Weights of a small sound classifier: activation relu, held-out accuracy 69%.
Rows from block 2 of a small sound classifier, named by matrix and row number. Rows with one number belong to one channel. Each number is 200 + 40 x the weight over its row's rms, rounded and kept within 0 to 999. All counts start at 0.
After each channel's rows are labels from the 100 clips, of 14848, where the channel reaches its highest value: "loudest" is the band of the loudest frequency at the time of the peak. Only what is clearly more common there than usual is listed. The data: acted Russian speech (Dusha). In brackets: how many of the 100.
# convs0: first width-11 conv, stride 2 (model.blocks.2.convs.0.weight, 128x128x11, each kernel summed), inputs 64-127
# convs1: second width-11 conv (model.blocks.2.convs.1.weight, 128x128x11, transposed, each kernel summed), outputs 64-127

convs0.118,185,206,131,105,187,140,110,190,204,173,199,142,116,198,192,185,170,170,245,173,170,222,218,104,225,230,192,169,196,183,172,161,194,140,216,180,188,196,210,182,199,156,188,221,140,169,150,99,186,134,184,140,176,179,159,225,227,228,191,177,180,184,153,168
convs1.118,221,191,121,200,224,170,197,284,211,163,215,260,191,237,194,250,224,208,198,188,148,212,238,192,110,191,189,267,262,188,191,169,155,233,179,274,258,125,149,183,165,189,201,102,255,225,204,235,250,173,246,221,157,271,242,236,197,207,187,196,172,181,232,217
loudest: 250 to 500 Hz (65)

convs0.51,164,188,192,206,200,183,199,162,203,167,128,189,144,199,207,177,199,213,197,148,165,233,141,157,191,177,259,182,206,184,108,145,207,211,200,186,176,163,166,208,161,241,183,190,146,163,156,136,106,183,210,198,114,199,237,156,150,218,178,125,178,203,199,159
convs1.51,173,172,282,170,147,267,158,226,237,151,159,194,173,185,193,266,217,245,148,231,193,226,161,242,264,202,142,231,122,221,148,205,196,176,218,162,159,139,161,191,245,186,143,210,182,190,191,204,220,163,176,153,219,207,233,251,177,225,216,292,173,167,306,197
loudest: 250 to 500 Hz (53)

convs0.35,137,180,213,214,108,203,216,167,149,204,224,196,202,237,186,192,95,282,94,157,174,212,134,230,205,159,238,210,209,190,212,169,199,160,225,219,188,243,266,227,143,180,214,211,179,171,187,213,161,174,167,208,157,188,225,223,179,141,182,167,139,224,133,208
convs1.35,223,245,227,156,177,221,202,141,153,228,209,164,244,171,190,199,199,251,197,186,168,254,206,165,274,237,168,127,240,165,143,198,185,157,188,202,217,197,210,152,161,180,118,145,232,187,152,96,180,160,229,246,180,152,165,216,188,201,161,247,222,305,228,189
loudest: 250 to 500 Hz (52)

convs0.91,161,180,114,194,168,131,119,140,169,202,112,201,225,197,177,212,129,142,241,158,217,203,191,198,229,246,151,161,232,180,135,225,227,135,125,109,232,149,185,158,123,233,207,190,153,181,171,219,203,251,233,234,166,177,130,286,182,208,236,226,222,266,220,163
convs1.91,241,184,214,226,158,226,213,187,159,122,188,181,228,159,167,231,141,155,249,237,180,170,202,198,232,119,200,220,258,144,198,163,103,214,251,229,148,191,177,197,226,189,181,146,255,244,127,194,256,254,165,248,172,214,176,191,194,123,252,195,258,152,187,155
loudest: 250 to 500 Hz (51)

convs0.99,261,198,130,151,131,128,200,109,158,166,181,179,137,121,206,227,120,154,174,221,161,180,159,179,257,199,180,188,203,232,189,211,198,204,87,196,225,199,178,174,201,176,159,160,144,181,162,171,194,211,189,174,189,204,192,159,149,144,125,124,210,176,199,164
convs1.99,160,161,155,163,205,230,156,224,149,226,217,127,269,175,223,188,279,186,185,191,85,181,201,148,142,200,240,195,232,244,149,124,185,150,187,279,212,191,192,180,134,194,196,203,239,160,155,217,226,100,226,205,186,228,169,203,161,178,166,162,192,169,153,209
loudest: 4000 to 8000 Hz (55)

convs0.40,171,172,215,154,118,194,171,250,179,276,212,148,216,189,177,150,239,140,208,293,213,164,205,209,271,263,190,230,194,171,188,190,198,220,219,159,214,252,214,230,191,139,130,237,173,197,180,187,230,165,182,115,202,205,199,184,217,128,218,219,227,169,247,170
convs1.40,170,190,205,229,233,191,209,212,185,253,178,282,188,196,145,218,142,160,197,205,148,204,182,156,134,193,183,184,208,186,152,187,223,205,164,265,240,146,148,142,146,171,219,209,246,185,156,238,151,219,171,197,237,201,216,227,118,199,202,217,179,178,193,236
loudest: 4000 to 8000 Hz (32)

convs0.83,185,151,181,186,142,161,80,218,128,152,141,189,189,104,138,194,139,221,176,169,243,156,220,204,182,155,209,80,236,238,183,156,160,175,188,195,235,152,249,155,200,213,139,202,202,192,150,199,108,170,111,207,202,206,107,204,125,173,141,152,172,164,193,200
convs1.83,158,125,183,199,221,206,195,228,209,213,203,72,218,237,281,143,201,220,135,237,202,176,121,154,246,170,150,188,179,188,162,184,166,95,187,99,176,185,197,191,221,163,183,204,222,164,216,169,182,239,101,157,212,135,198,190,172,108,211,240,165,204,194,130
loudest: 250 to 500 Hz (49)

convs0.61,172,176,177,207,151,182,229,122,178,141,144,231,146,161,267,211,192,203,207,195,175,116,193,161,174,167,165,176,202,124,125,234,234,200,172,143,162,208,153,227,152,173,206,124,185,187,262,178,182,153,226,198,173,164,259,190,144,201,115,213,206,155,158,187
convs1.61,193,209,134,194,201,185,140,163,184,161,267,228,253,186,177,277,165,234,155,214,203,255,288,168,184,198,229,191,199,266,223,238,169,246,207,266,202,164,192,123,215,150,222,166,297,187,254,215,213,212,257,232,230,222,164,186,161,181,220,163,230,234,71,218
loudest: 4000 to 8000 Hz (32)

convs0.11,224,225,138,154,253,160,231,227,165,209,146,156,192,175,119,213,188,107,223,148,240,240,151,255,164,195,183,166,194,155,208,160,183,171,100,167,138,132,176,100,188,178,182,110,179,174,145,170,159,142,170,213,154,237,133,218,256,202,193,195,178,176,146,160
convs1.11,218,101,196,138,187,253,174,213,272,184,135,214,186,201,208,204,162,172,299,165,197,197,184,174,169,125,207,256,166,216,134,231,231,224,200,177,188,236,189,155,224,158,238,174,199,191,198,176,174,190,169,239,203,174,194,229,228,108,198,145,240,169,243,124
loudest: 250 to 500 Hz (50)

convs0.24,255,165,214,248,177,192,226,195,98,240,171,147,167,209,222,221,211,172,188,282,181,139,116,170,131,240,110,155,126,158,163,128,231,144,242,214,183,217,218,200,166,189,187,172,205,166,216,170,232,198,142,225,156,218,194,208,175,142,244,140,198,216,241,174
convs1.24,220,240,238,291,228,155,223,249,171,164,108,216,208,229,133,208,224,163,217,182,243,225,253,245,220,215,222,136,200,269,236,156,254,151,201,158,122,187,214,191,247,278,168,161,216,236,126,233,184,274,257,184,165,259,220,226,215,217,270,156,234,243,217,196
loudest: 4000 to 8000 Hz (34)