From a checkpoint of a small sound classifier: adamw at rate 0.0027, batches of 256.
Rows from block 4 of a small sound classifier, named by matrix and row number. Rows with one number belong to one channel. Each number is 500 + 40 x the weight over its row's rms, rounded and kept within 0 to 999. All counts start at 0. Numbers have three digits each.
After each channel's rows are labels from the 100 clips, of 14848, where the channel reaches its highest value: "loudest" is the band of the loudest frequency at the time of the peak. Only what is clearly more common there than usual is listed. The data: acted Russian speech (Dusha).
# convs0: first width-11 conv (model.blocks.4.convs.0.weight, 128x128x11, each kernel summed), inputs 0-127
# convs1: second width-11 conv (model.blocks.4.convs.1.weight, 128x128x11, transposed, each kernel summed), outputs 0-127

convs0.15:513463507591532498544502501428540562454465496569486536533546449582479453536462486497487449472435465455428505507461553506527482489489426555469446487525605490511461523517470504488557432504497549486523565485549547561485436494485537542534516479496524500575553512497472549438540421506551548500472577459505492516562558549486539504520491448474501516557476553504530488510493485483506467455424
convs1.15:480455513528507481424462535531567515463501460555399501471500444465500473509471553471509545465548450474480520552528537524503505443574529462461447439524548446474525542463436483508493487457505496464507481455472532482533447495506517478484440511557544512501519510474474513448525484467539505482430550586424466525542468470439426432451552466506514532435469494533588447490475493526507378493490
loudest: 500 to 1000 Hz

convs0.102:532538496483488466462507470499484547493457489536524442470507406460493467573495439507446516527452449499496509434453453521444543526493550523400502584449539507505413585548476543478567469500458488538459511529456503556510515487529439479427456473411539437539496527506506521423463488524487502512462403453502456455474534438475492491500508542479500551495475467510505518491487421461484440536472
convs1.102:527479456548504394502455526512516541402484440512424451512531527497481461487485535520489484550475508442486449497424518584525468474518485513445512426466484496439468515548502447538419496426458503494494485496564566519508501502569526455494524524463454518526465494547477500433485420518546525525428437536493500515557489454478547516513477485507468532492491412529511557509496458459535408483426
loudest: 4000 to 8000 Hz

convs0.126:500426526484501447448517515444466440473473492447552491535482489501492528412516392494460386586530509521509465541531464505483488427540480473468544516474550540500462467502493554487476514533516486511534444523535430459535518496382486499499495437560505486433480488506467508542484485409491452424474528440446535494504512501487501591459512509486498503518526472428449446447506473483521527453532
convs1.126:466489513456483523449485529517518485603478524454504484469497488481489520446479440488475442528459495491473510499472478428533493490465452498489494426468496565476390535514464483474490521627476475498432461515512453559497493440475442496486404427461488456520459462480477516547550467491468522511484480409451503448470471461527481489435464504403422396525508515500521480455503476505456470466497
loudest: 4000 to 8000 Hz

convs0.25:503468508504460437488455513441466483509503537460480481521469515520494528464533450494441409519566511545487477516507428510459508444506498419462545525452512537523444452448517523519454538533444480536548500553509419500493489488382506480469485460508505442436498457451482533531494497436463485452484528470459580483502463477459492586431528492516454447473558512428438454454516427481414500495466
convs1.25:468480544441517558510485519523524487586483547473515510463488509466490546500481450508486456537412529493473504527483403468498480552473471479458497468476550567534467478496497498470520570616560530498473496514498454538479532466469419510475431407469470429495527453480497500560488528474453535469517526418477489448446513514524495524475498517368476436524562538519473430476484466532478544470538
loudest: 4000 to 8000 Hz

convs0.72:559437561458441509522467471487472555452543571489502534562502478496517529513415467570505531504476520480563501451492557477470477528471459499490380459512550479481487471504490569502521534460497499432445452487514555552490464625505553485532483561516466538541399496515505522510573476567526501518553523440521500477506507536467463543540491548536513463546544520476476547488463527483508561456544
convs1.72:455539548473508401471505417531503540487511475556463541467452518480552508522497521523406528448546481476519532566457513560522459473541534500427498478521568403513493468500491502444452515433492491476516448482456503490577461460487504491513486505556511487474466487481495539485521524494556505521419493517541469534540481481500393410546476448498520480442502486509514512470407446416483431449484
loudest: 500 to 1000 Hz

convs0.50:445414487539532518520528504448475527550530480543450485521501473438401485511477408504529535437436439441460485513530457511459525477471481554503522441559470530490486558426522536505473544505495415503493529537478543527530469445443407512508532426463563421504542513493510581565516432462522501467471539466528484457487481511468511497559429472471494482478499532502518414509486523471503444509516
convs1.50:480426453521470532487500519496540534547489472460514500485477579482424447510487461503522488512396456470509481481558402417448528474464478481467553457464449558439552502534519465453489444542511502553561472487561451566526455506470461484455470455445498425478521546464497514479512477513505492470491486552481464427514515481434539517526548522423496532480476531543495394464536502488534534436456
loudest: 4000 to 8000 Hz

convs0.5:522497512480428551465547408518512539518562523542538501525500513526486438566526525489470559502483488462574499527542525559531531561478535547445498595445528498556480504518480537487553418526502496496474498506493470430469534479509473482468560573510452487522483442503481418459412506577417517437507468501545525452508483502445443458465526496512440501510463496499520527567485494453568453421505
convs1.5:472537518442507566442485450510499513508496431446454499460519458472562526470494578455452508533487532492517505515497594485462496586485509547493404491517472557516497601428537520492500450461474467490405481472527523479571455501502527525482496528520487493498373462494518513502462437422539531519536475520512459524485451510522505458532563456504471528475515427485525513510469491494541382501476
loudest: 500 to 1000 Hz

convs0.12:508516430503512455489426576508409537525479424458481406508432559495447540448467520484551503547511457593486552498464511498456511457491572526520573486519502551513442464483561472445513497484517482531518520499509428467498522497568493449468484535428545477450500573521549492416498527469540503491525479525474509538487527524488531463549528516472518468506490536558473442528455400500459486537562
convs1.12:422503384456426532446506484480474453423512473481482401555501495527522439479522459463491520516506453501500461465504592457516525431545511480538434514501408500440487477522473494528496431398465510502467514493454423387483475518467496471457496526510485563502527433480519447449499472530485504489561498508482509524452482501524513465479530526558478535438452514451522544495506540527514478519449
loudest: 250 to 500 Hz; 500 to 1000 Hz

convs0.24:454454544503498532487447506597465578598550383471537438515498485514436467529530493474496523554528526449505516511474428543456513497486499468558508465512439529573476483520464524511521542499502467512489554528523427458515543481436488456416520422561477470484481435482522518466523527464526483528500416536457484489467526561501545506433535460468506440502498528528517497494546490415517454559511
convs1.24:412465533495483481481451400488515443540509468472446522467515540450517537476501548459462559443526510531509461565511500548526475551477514486475484491507425535564532556564516541503473408539466446488467489502480468461569404473441476496471440515559458441441482538448526459473490429426497488480480461564526470482478468506587447463482492447434497531472510452469520475491509482485509443477473
loudest: 250 to 500 Hz; 500 to 1000 Hz