Weights of a small sound classifier.
Model: 2.64M parameters, log mel input, norm batchnorm, activation relu.
Training: adamw at rate 0.0027, held-out accuracy 69%.
Rows from block 3 of a small sound classifier, named by matrix and row number. Rows with one number belong to one channel. Each number is 50 + 10 x the weight over its row's rms, rounded and kept within 0 to 99. All counts start at 0.
After each channel's rows are labels from the 100 clips, of 14848, where the channel reaches its highest value: "strongest on" is what is common among them. Only what is clearly more common there than usual is listed. The data: acted Russian speech (Dusha). In brackets: how many of the 100.
# convs0: first width-11 conv (model.blocks.3.convs.0.weight, 128x128x11, each kernel summed), inputs 0-127
# convs1: second width-11 conv (model.blocks.3.convs.1.weight, 128x128x11, transposed, each kernel summed), outputs 0-127

convs0.91:38 37 52 66 57 57 43 43 38 40 53 38 55 38 56 59 22 24 50 47 56 36 41 40 45 64 45 47 55 45 50 56 37 55 48 67 51 54 49 47 31 41 46 58 54 54 47 34 26 53 37 36 40 59 45 30 33 61 49 54 49 36 46 40 38 56 60 48 50 52 55 39 46 44 38 50 46 50 35 52 45 45 43 59 54 47 44 42 39 26 37 49 34 40 40 58 42 51 62 48 60 57 58 63 39 42 54 36 29 45 45 34 44 41 51 47 61 59 57 62 36 39 54 65 49 39 48 51
convs1.91:48 43 56 62 39 60 65 35 51 35 64 50 41 52 59 59 37 53 58 35 47 35 66 39 45 43 73 56 54 40 51 57 54 44 49 55 46 57 47 58 34 45 38 58 45 56 65 37 48 48 57 48 46 53 41 55 32 47 43 38 48 54 36 58 47 46 66 50 50 45 51 56 57 58 53 53 57 56 51 44 58 55 45 39 59 54 47 54 57 40 59 46 43 68 54 64 56 43 76 35 50 55 60 56 44 53 45 32 22 43 41 35 49 65 29 43 68 59 68 27 58 48 57 59 44 39 69 59
strongest on: emotion: angry (56)

convs0.65:53 54 59 38 58 44 36 47 33 44 30 43 41 37 48 56 48 53 37 37 35 37 49 41 51 56 51 56 29 48 59 58 66 54 61 45 61 43 38 37 46 44 57 36 53 41 45 25 30 56 64 39 46 43 49 60 49 57 42 40 30 34 45 56 48 32 36 48 44 53 51 60 54 42 44 41 39 50 43 45 46 16 43 64 39 48 50 47 44 69 38 43 41 59 52 64 47 56 36 38 40 58 50 47 38 35 41 50 51 56 40 51 42 40 33 48 59 40 40 45 64 44 52 47 52 44 56 58
convs1.65:50 56 59 56 41 28 51 55 28 45 67 46 44 45 40 45 51 52 46 38 46 46 59 51 44 34 34 66 42 43 59 60 61 45 49 45 42 48 57 41 49 47 43 49 41 63 55 39 43 49 59 36 50 45 51 54 43 43 44 34 49 67 43 53 49 37 38 49 73 43 55 57 45 51 42 55 44 49 42 55 48 59 63 42 30 43 47 32 38 49 53 51 60 44 46 33 43 47 41 38 42 54 39 55 30 50 37 26 33 37 45 64 29 33 49 39 39 50 37 75 41 50 50 30 53 38 57 48
strongest on: emotion: positive (48)

convs0.81:70 53 31 55 64 63 55 54 40 42 46 43 56 40 44 51 33 37 67 34 51 27 48 47 53 39 63 69 52 49 28 57 48 62 59 58 51 65 44 39 38 58 40 51 64 57 44 56 55 50 37 46 42 56 55 51 51 57 45 54 51 54 40 39 58 47 45 38 32 46 47 53 40 50 52 35 41 48 38 35 68 35 37 48 50 62 33 48 59 34 51 47 46 32 43 41 47 47 54 36 51 47 43 63 38 34 57 40 34 34 48 34 64 52 55 60 54 56 58 49 58 38 41 61 32 58 36 48
convs1.81:55 60 73 43 58 45 60 27 42 60 39 45 48 33 32 49 51 54 52 36 37 54 55 49 72 48 67 49 41 65 37 63 53 45 35 32 49 35 50 62 38 46 34 69 43 38 53 29 54 54 58 33 53 46 37 60 48 40 44 33 42 49 45 43 47 61 35 44 52 41 42 39 74 63 41 52 51 49 57 56 53 46 73 43 69 43 41 48 48 37 53 47 44 54 48 49 68 50 54 42 48 57 39 52 58 62 46 40 47 62 54 63 50 52 34 43 49 37 50 59 50 55 45 54 45 60 53 57
strongest on: emotion: angry (50)

convs0.54:41 36 51 41 47 42 51 56 32 58 50 56 36 59 39 41 44 48 49 47 41 68 52 45 58 27 44 41 53 33 35 46 49 44 54 49 50 48 49 57 43 58 36 51 39 62 30 51 41 35 49 47 57 58 53 53 35 36 44 55 54 56 50 59 37 37 54 58 41 29 72 42 36 54 49 54 57 33 42 35 60 39 39 46 45 41 69 67 53 74 73 52 34 43 49 48 67 40 56 53 48 52 38 45 54 45 52 36 46 50 54 59 41 29 70 43 63 45 58 47 50 63 54 64 49 56 51 56
convs1.54:59 58 61 49 60 38 36 44 27 38 46 34 39 30 48 50 42 42 33 57 48 61 37 47 48 54 66 34 64 46 42 23 53 49 50 43 37 34 61 31 37 41 45 59 56 57 57 56 53 43 47 36 32 47 43 48 46 44 43 44 32 50 39 40 58 55 50 44 43 54 43 38 49 56 54 34 50 52 49 36 59 40 44 61 68 52 59 50 38 43 40 48 55 56 64 36 62 40 43 38 61 42 48 36 40 55 40 49 39 66 64 44 31 47 50 41 38 53 61 53 34 45 55 43 36 47 42 48
strongest on: emotion: angry (53)

convs0.67:44 35 31 40 53 58 50 37 58 33 37 43 47 55 55 46 59 56 46 33 42 52 40 49 46 33 35 44 52 63 21 50 45 49 46 71 53 50 51 57 60 57 53 60 53 46 39 33 42 55 44 53 50 65 26 35 38 46 45 43 42 44 46 40 43 57 32 52 42 55 38 48 33 52 47 49 41 58 54 56 50 40 65 40 49 42 46 49 31 49 51 63 44 49 50 46 44 51 51 62 48 45 58 31 48 70 38 62 41 41 57 37 66 44 54 68 52 49 41 45 41 54 22 42 71 58 46 57
convs1.67:41 45 47 51 38 57 41 42 42 27 35 56 50 33 55 48 32 41 50 51 41 51 46 38 46 46 41 60 52 55 48 50 32 46 46 49 42 55 71 26 60 53 49 39 55 41 33 51 49 51 37 22 49 45 44 43 49 51 47 40 54 22 31 61 63 35 36 39 39 38 58 64 50 32 54 41 60 47 48 44 54 58 59 46 56 36 46 32 34 46 37 50 53 50 46 46 45 40 34 59 46 49 54 46 45 33 41 37 58 32 35 57 50 39 48 57 48 53 38 61 40 48 55 43 53 32 48 46
strongest on: emotion: positive (42)

convs0.73:45 56 53 70 40 52 60 37 33 45 42 52 51 65 51 45 43 52 39 48 42 63 51 11 48 48 32 48 52 41 47 51 52 41 52 35 30 43 45 23 40 66 59 45 40 55 52 43 56 47 53 33 51 44 47 48 34 41 46 58 50 56 48 57 47 42 42 56 35 47 25 39 50 46 60 39 49 48 56 50 51 65 56 48 54 35 55 58 38 49 52 44 49 33 52 41 47 42 51 56 52 40 67 43 51 51 36 46 43 61 46 34 57 32 44 57 59 47 52 28 46 65 40 41 70 41 39 41
convs1.73:51 47 41 58 58 63 49 42 66 44 45 50 46 42 40 62 36 45 50 40 54 64 55 44 41 37 71 48 61 57 40 44 41 35 57 64 51 62 55 55 48 55 56 68 36 46 51 30 47 47 53 61 18 63 43 58 53 33 39 33 38 30 46 46 55 54 53 51 42 47 60 45 45 41 38 52 51 51 38 49 50 55 54 61 51 39 70 54 39 27 51 46 42 47 53 49 56 55 60 38 38 55 45 55 63 46 62 43 44 54 46 33 31 66 48 47 45 42 73 49 50 43 61 71 42 46 66 52
strongest on: emotion: angry (63)