Weights of a small sound classifier.
Training: 15000 steps, batches of 256.
Data: trained on acted Russian speech (Dusha), 147.5 epochs.
Rows from block 2 of a small sound classifier, named by matrix and row number. Rows with one number belong to one channel. Each number is 128 + 24 x the weight over its row's rms, rounded and kept within 0 to 255. All counts start at 0. After the name is the row's rms in percent of the matrix's.
After each channel's rows are labels from the 100 clips, of 14848, where the channel reaches its highest value: "top examples" is what is common among them. Only what is clearly more common there than usual is listed. The data: acted Russian speech (Dusha).
# convs0: first width-11 conv, stride 2 (model.blocks.2.convs.0.weight, 128x128x11, each kernel summed), inputs 0-63
# convs1: second width-11 conv (model.blocks.2.convs.1.weight, 128x128x11, transposed, each kernel summed), outputs 0-63

convs0.84 102 [128 106  96 128  85  95 116 149  88 134 138 122 157  91  98 139  89 131  90 115  82 125  93 104  93 114 112 142  95 110 108 111 116 146 145 112 135 129 108 117 121 129  75 130 134 106 124 114 157 121 122 116 121 151 131  91 116 109 108 106 118 133 113 147]
convs1.84 087 [125 196 134 121 140  81 142 122 134  91 126  91  89 142 127 154 156 136 131 102 116 108 140 126 113 125 131 137 167 139 159 168  93 136 134 146 119 136 179 108 129  91 116 105 157 149 124 105  93 106 138 145 122 147 132 136 151 133  90 101 124 130 105 130]
top examples: emotion: angry

convs0.35 096 [109 103  47 119 124  95 104 121  95 122 140 118 121  92 129  91 138 146 104  92 133 139 114 132 124 122 128 115 122 116 125 107 106  90  82 166  94 114  93 130  98  93  68 106 117 120 104 143 133 115 128  84 137 161 106 156 130 119  93 145 116 131 141 117]
convs1.35 096 [151 129 108 121 174 142 134 133 118 116  84 150  94 150 118 159 151 113  66 144 154 143 139 150 124 110 146  88 139 136 120 132  97  71 134 123 130 133 130  79 132 106 121 102 112 149 119 102  73  94 121 108 133 173 151 127 136 148 124  99 151 153 105 140]
top examples: emotion: angry

convs0.69 093 [158 120 142 126 105  82 112 153 130 124  90 136 141 148 135 117 130  97 127 151 122  75 110 106 136 100 181  99 147 157 147 114 101 152 110 149  99  94 116 124 148 139 117 117 106 144 117 145 100 151 106 109 127 130 141  87 135 136 100 132  96 129 128 138]
convs1.69 111 [100 120 108 145 103 149 119 130 164 163 145  85 128 103 136  81 112  94 121 108 153 140 162 122  94 112 140 145  89 125 153 173 102  95 103 160 134 152  89 116 136 105 121  72 120 117 145 109 115 134 121 120 132 102 129 138 108  91  93 106 180 106 137 131]
top examples: emotion: angry

convs0.68 088 [122 122  77 102 130  93 153 116 103 148 146 178 147 100  81  78 142 139 122 126 130 121 129 128 128 151 140 136  88 130 124  98  99 111 123 175  94 129 109 126 101 106 113 133 126 116  75  96 115  94 130 112 127 132 103 108  76 117 109 105 128 108 136  92]
convs1.68 109 [135 122 130 148 134 116 138  93 113 148 155 123  92  86 102 121  68 121  81 133 110 121 141 120 127 117 143 151 172 152 105 163 118 127 122 150 136 137 113 106 108  68 149 158  87 120 102 103 111 119 108 120 136 179 105 113 141 138 138 143  67 117  81 145]
top examples: emotion: angry

convs0.60 088 [142 154  88 149  87  99 154 114 117 127 120 158 120 121 150 154 166 164 117 137 153 118 153 112 126 119 139 124 119 104 154 130 109 147 163 134 151 101  72 116  84  90  95 120 123 115  84 104 140 128 121 151 164 154  61  97 153 136  96  90 118 159 133 111]
convs1.60 112 [135  73 115 132 114 153 104 145 116  94 111 129 157 159 125 104 140 156 117 151 163 140 131 110 108 116 130 115 109 123 115 154 138  93 134 115 109 143 109 136 112 107 115 131 134 145  95 102 137  95 136 152 130 167  81  71 136 140 147 174 145 142 160 130]
top examples: emotion: positive

convs0.104 092 [128 126 108 134  80 133  71 110 115 144 117  73  90 157 105  94  95 130 125 143  79 111 109 162 136  93 134 145 154 119  87 131 114  72 122 133 101 113  86 103 116 122 119 145 150 133  77 133 135 115 128  99 112 123 143 131 101 153 140 148  95 132 127 121]
convs1.104 112 [118 144  87 112 102  84 110 146 147 117 133 125 122 102 108 116 137 120 133 121 114 150 127 118 107  80  90 118 126 158 121 117  56 119 118 141 143 140  97 116 131 135 119 118 118 106 121 113 159 133  74  91 105  73 130 132 116  75  98  94  97 111 110 122]
top examples: emotion: angry

convs0.49 080 [147 158 147 134 119 128 128 108 139 101 121  85 101  94 121 137  96 121 144  82  85 115  98 121  97 122 104 153 113 153 129 126 183 151 152 156 103 137 125 108 103 147 144 105 132 146 157 133 103 107 116 134  95 101 112  98 104 149 132  98 129 126  80  91]
convs1.49 089 [ 85 147  98 139 109  78 109 102 111 147 131 117 129 104 116 125 130 126 138 151 119 128 120 123  95 160 141 131 132 135 118 100  94  80  68 125 126  99 174  90 132  84  87  95  97 117 103 130  98 132  98  84 119 103 154 114 151  83 150 144 148 116 113 106]
top examples: emotion: positive

convs0.15 118 [178 119 139 133  97 149  87 140 126 149  87  58 148 127  99  87 123 115 115 141 124 137  73  97 138 145 138 121 140 147  31 141 140 138 133 130 115 102 125 133 113 131 125 141 116 135 127 116 141  97 114 110  60 117 126 126 139 116  97 124  97 129 126 107]
convs1.15 104 [113 105 111 139 145 122 140 137 126 157 119 142 151 116 125 112 148 125 134  97 140 146 113 156 109 108 140 145  93  93 110 131 114 158 101 117  92 130  97 129 110 147 144 108 111 121 156 112 165 177 118 113 133  76 126 157  92 144  96  88 134  86 121 112]
top examples: emotion: angry

convs0.108 099 [114 108 101  86 131 110 150 120 117 151 126  80 129 119  88  99 125 108 107 127  90  89 137 133 119 103 126 125 106  97 136  87 130 147 128 141 129 116 134 107 141 121 137  97 133 113 137  94 114 101 123 137 125 147 120 109  93 155 104 112 125 125  82 158]
convs1.108 104 [125 123 200 102 120 111 116 108 110 136 128 156 174 149 103 144 101  93 149 107  99 113 126 154 129 151 113 173 125 119 125 111 125 109 148 135 107 134 124 141 149 130  86 111 109 130 140 112 120 178 137 109 123 147 153 122 158 100 108  92 140  92 101 115]
top examples: emotion: positive

convs0.102 082 [184 117 154 141 128 150 129 126 158 102 119  86 105 119  99 123  79 144 104 131 123 151  89 102 117 112  68 141 158 143  97 127 134 143  69 146 154 132 133 138 117 127 124 133 135 121 138  92 157 106  85  64  91 137 141 116 138 175 156  89 114 137 132 110]
convs1.102 085 [ 93 105 145  85 134 156 102 146 102 169 132 115 121 110 112 144 136 136 148 111 105 127 103 156 134 139 153  98 102 145 133 118 100 138  92 119 176 136 149 154 122 105  93 119  94 157 130  93 156 112 118  89  93  83 123 120 134  74 116 112  77 134 162 128]
top examples: emotion: angry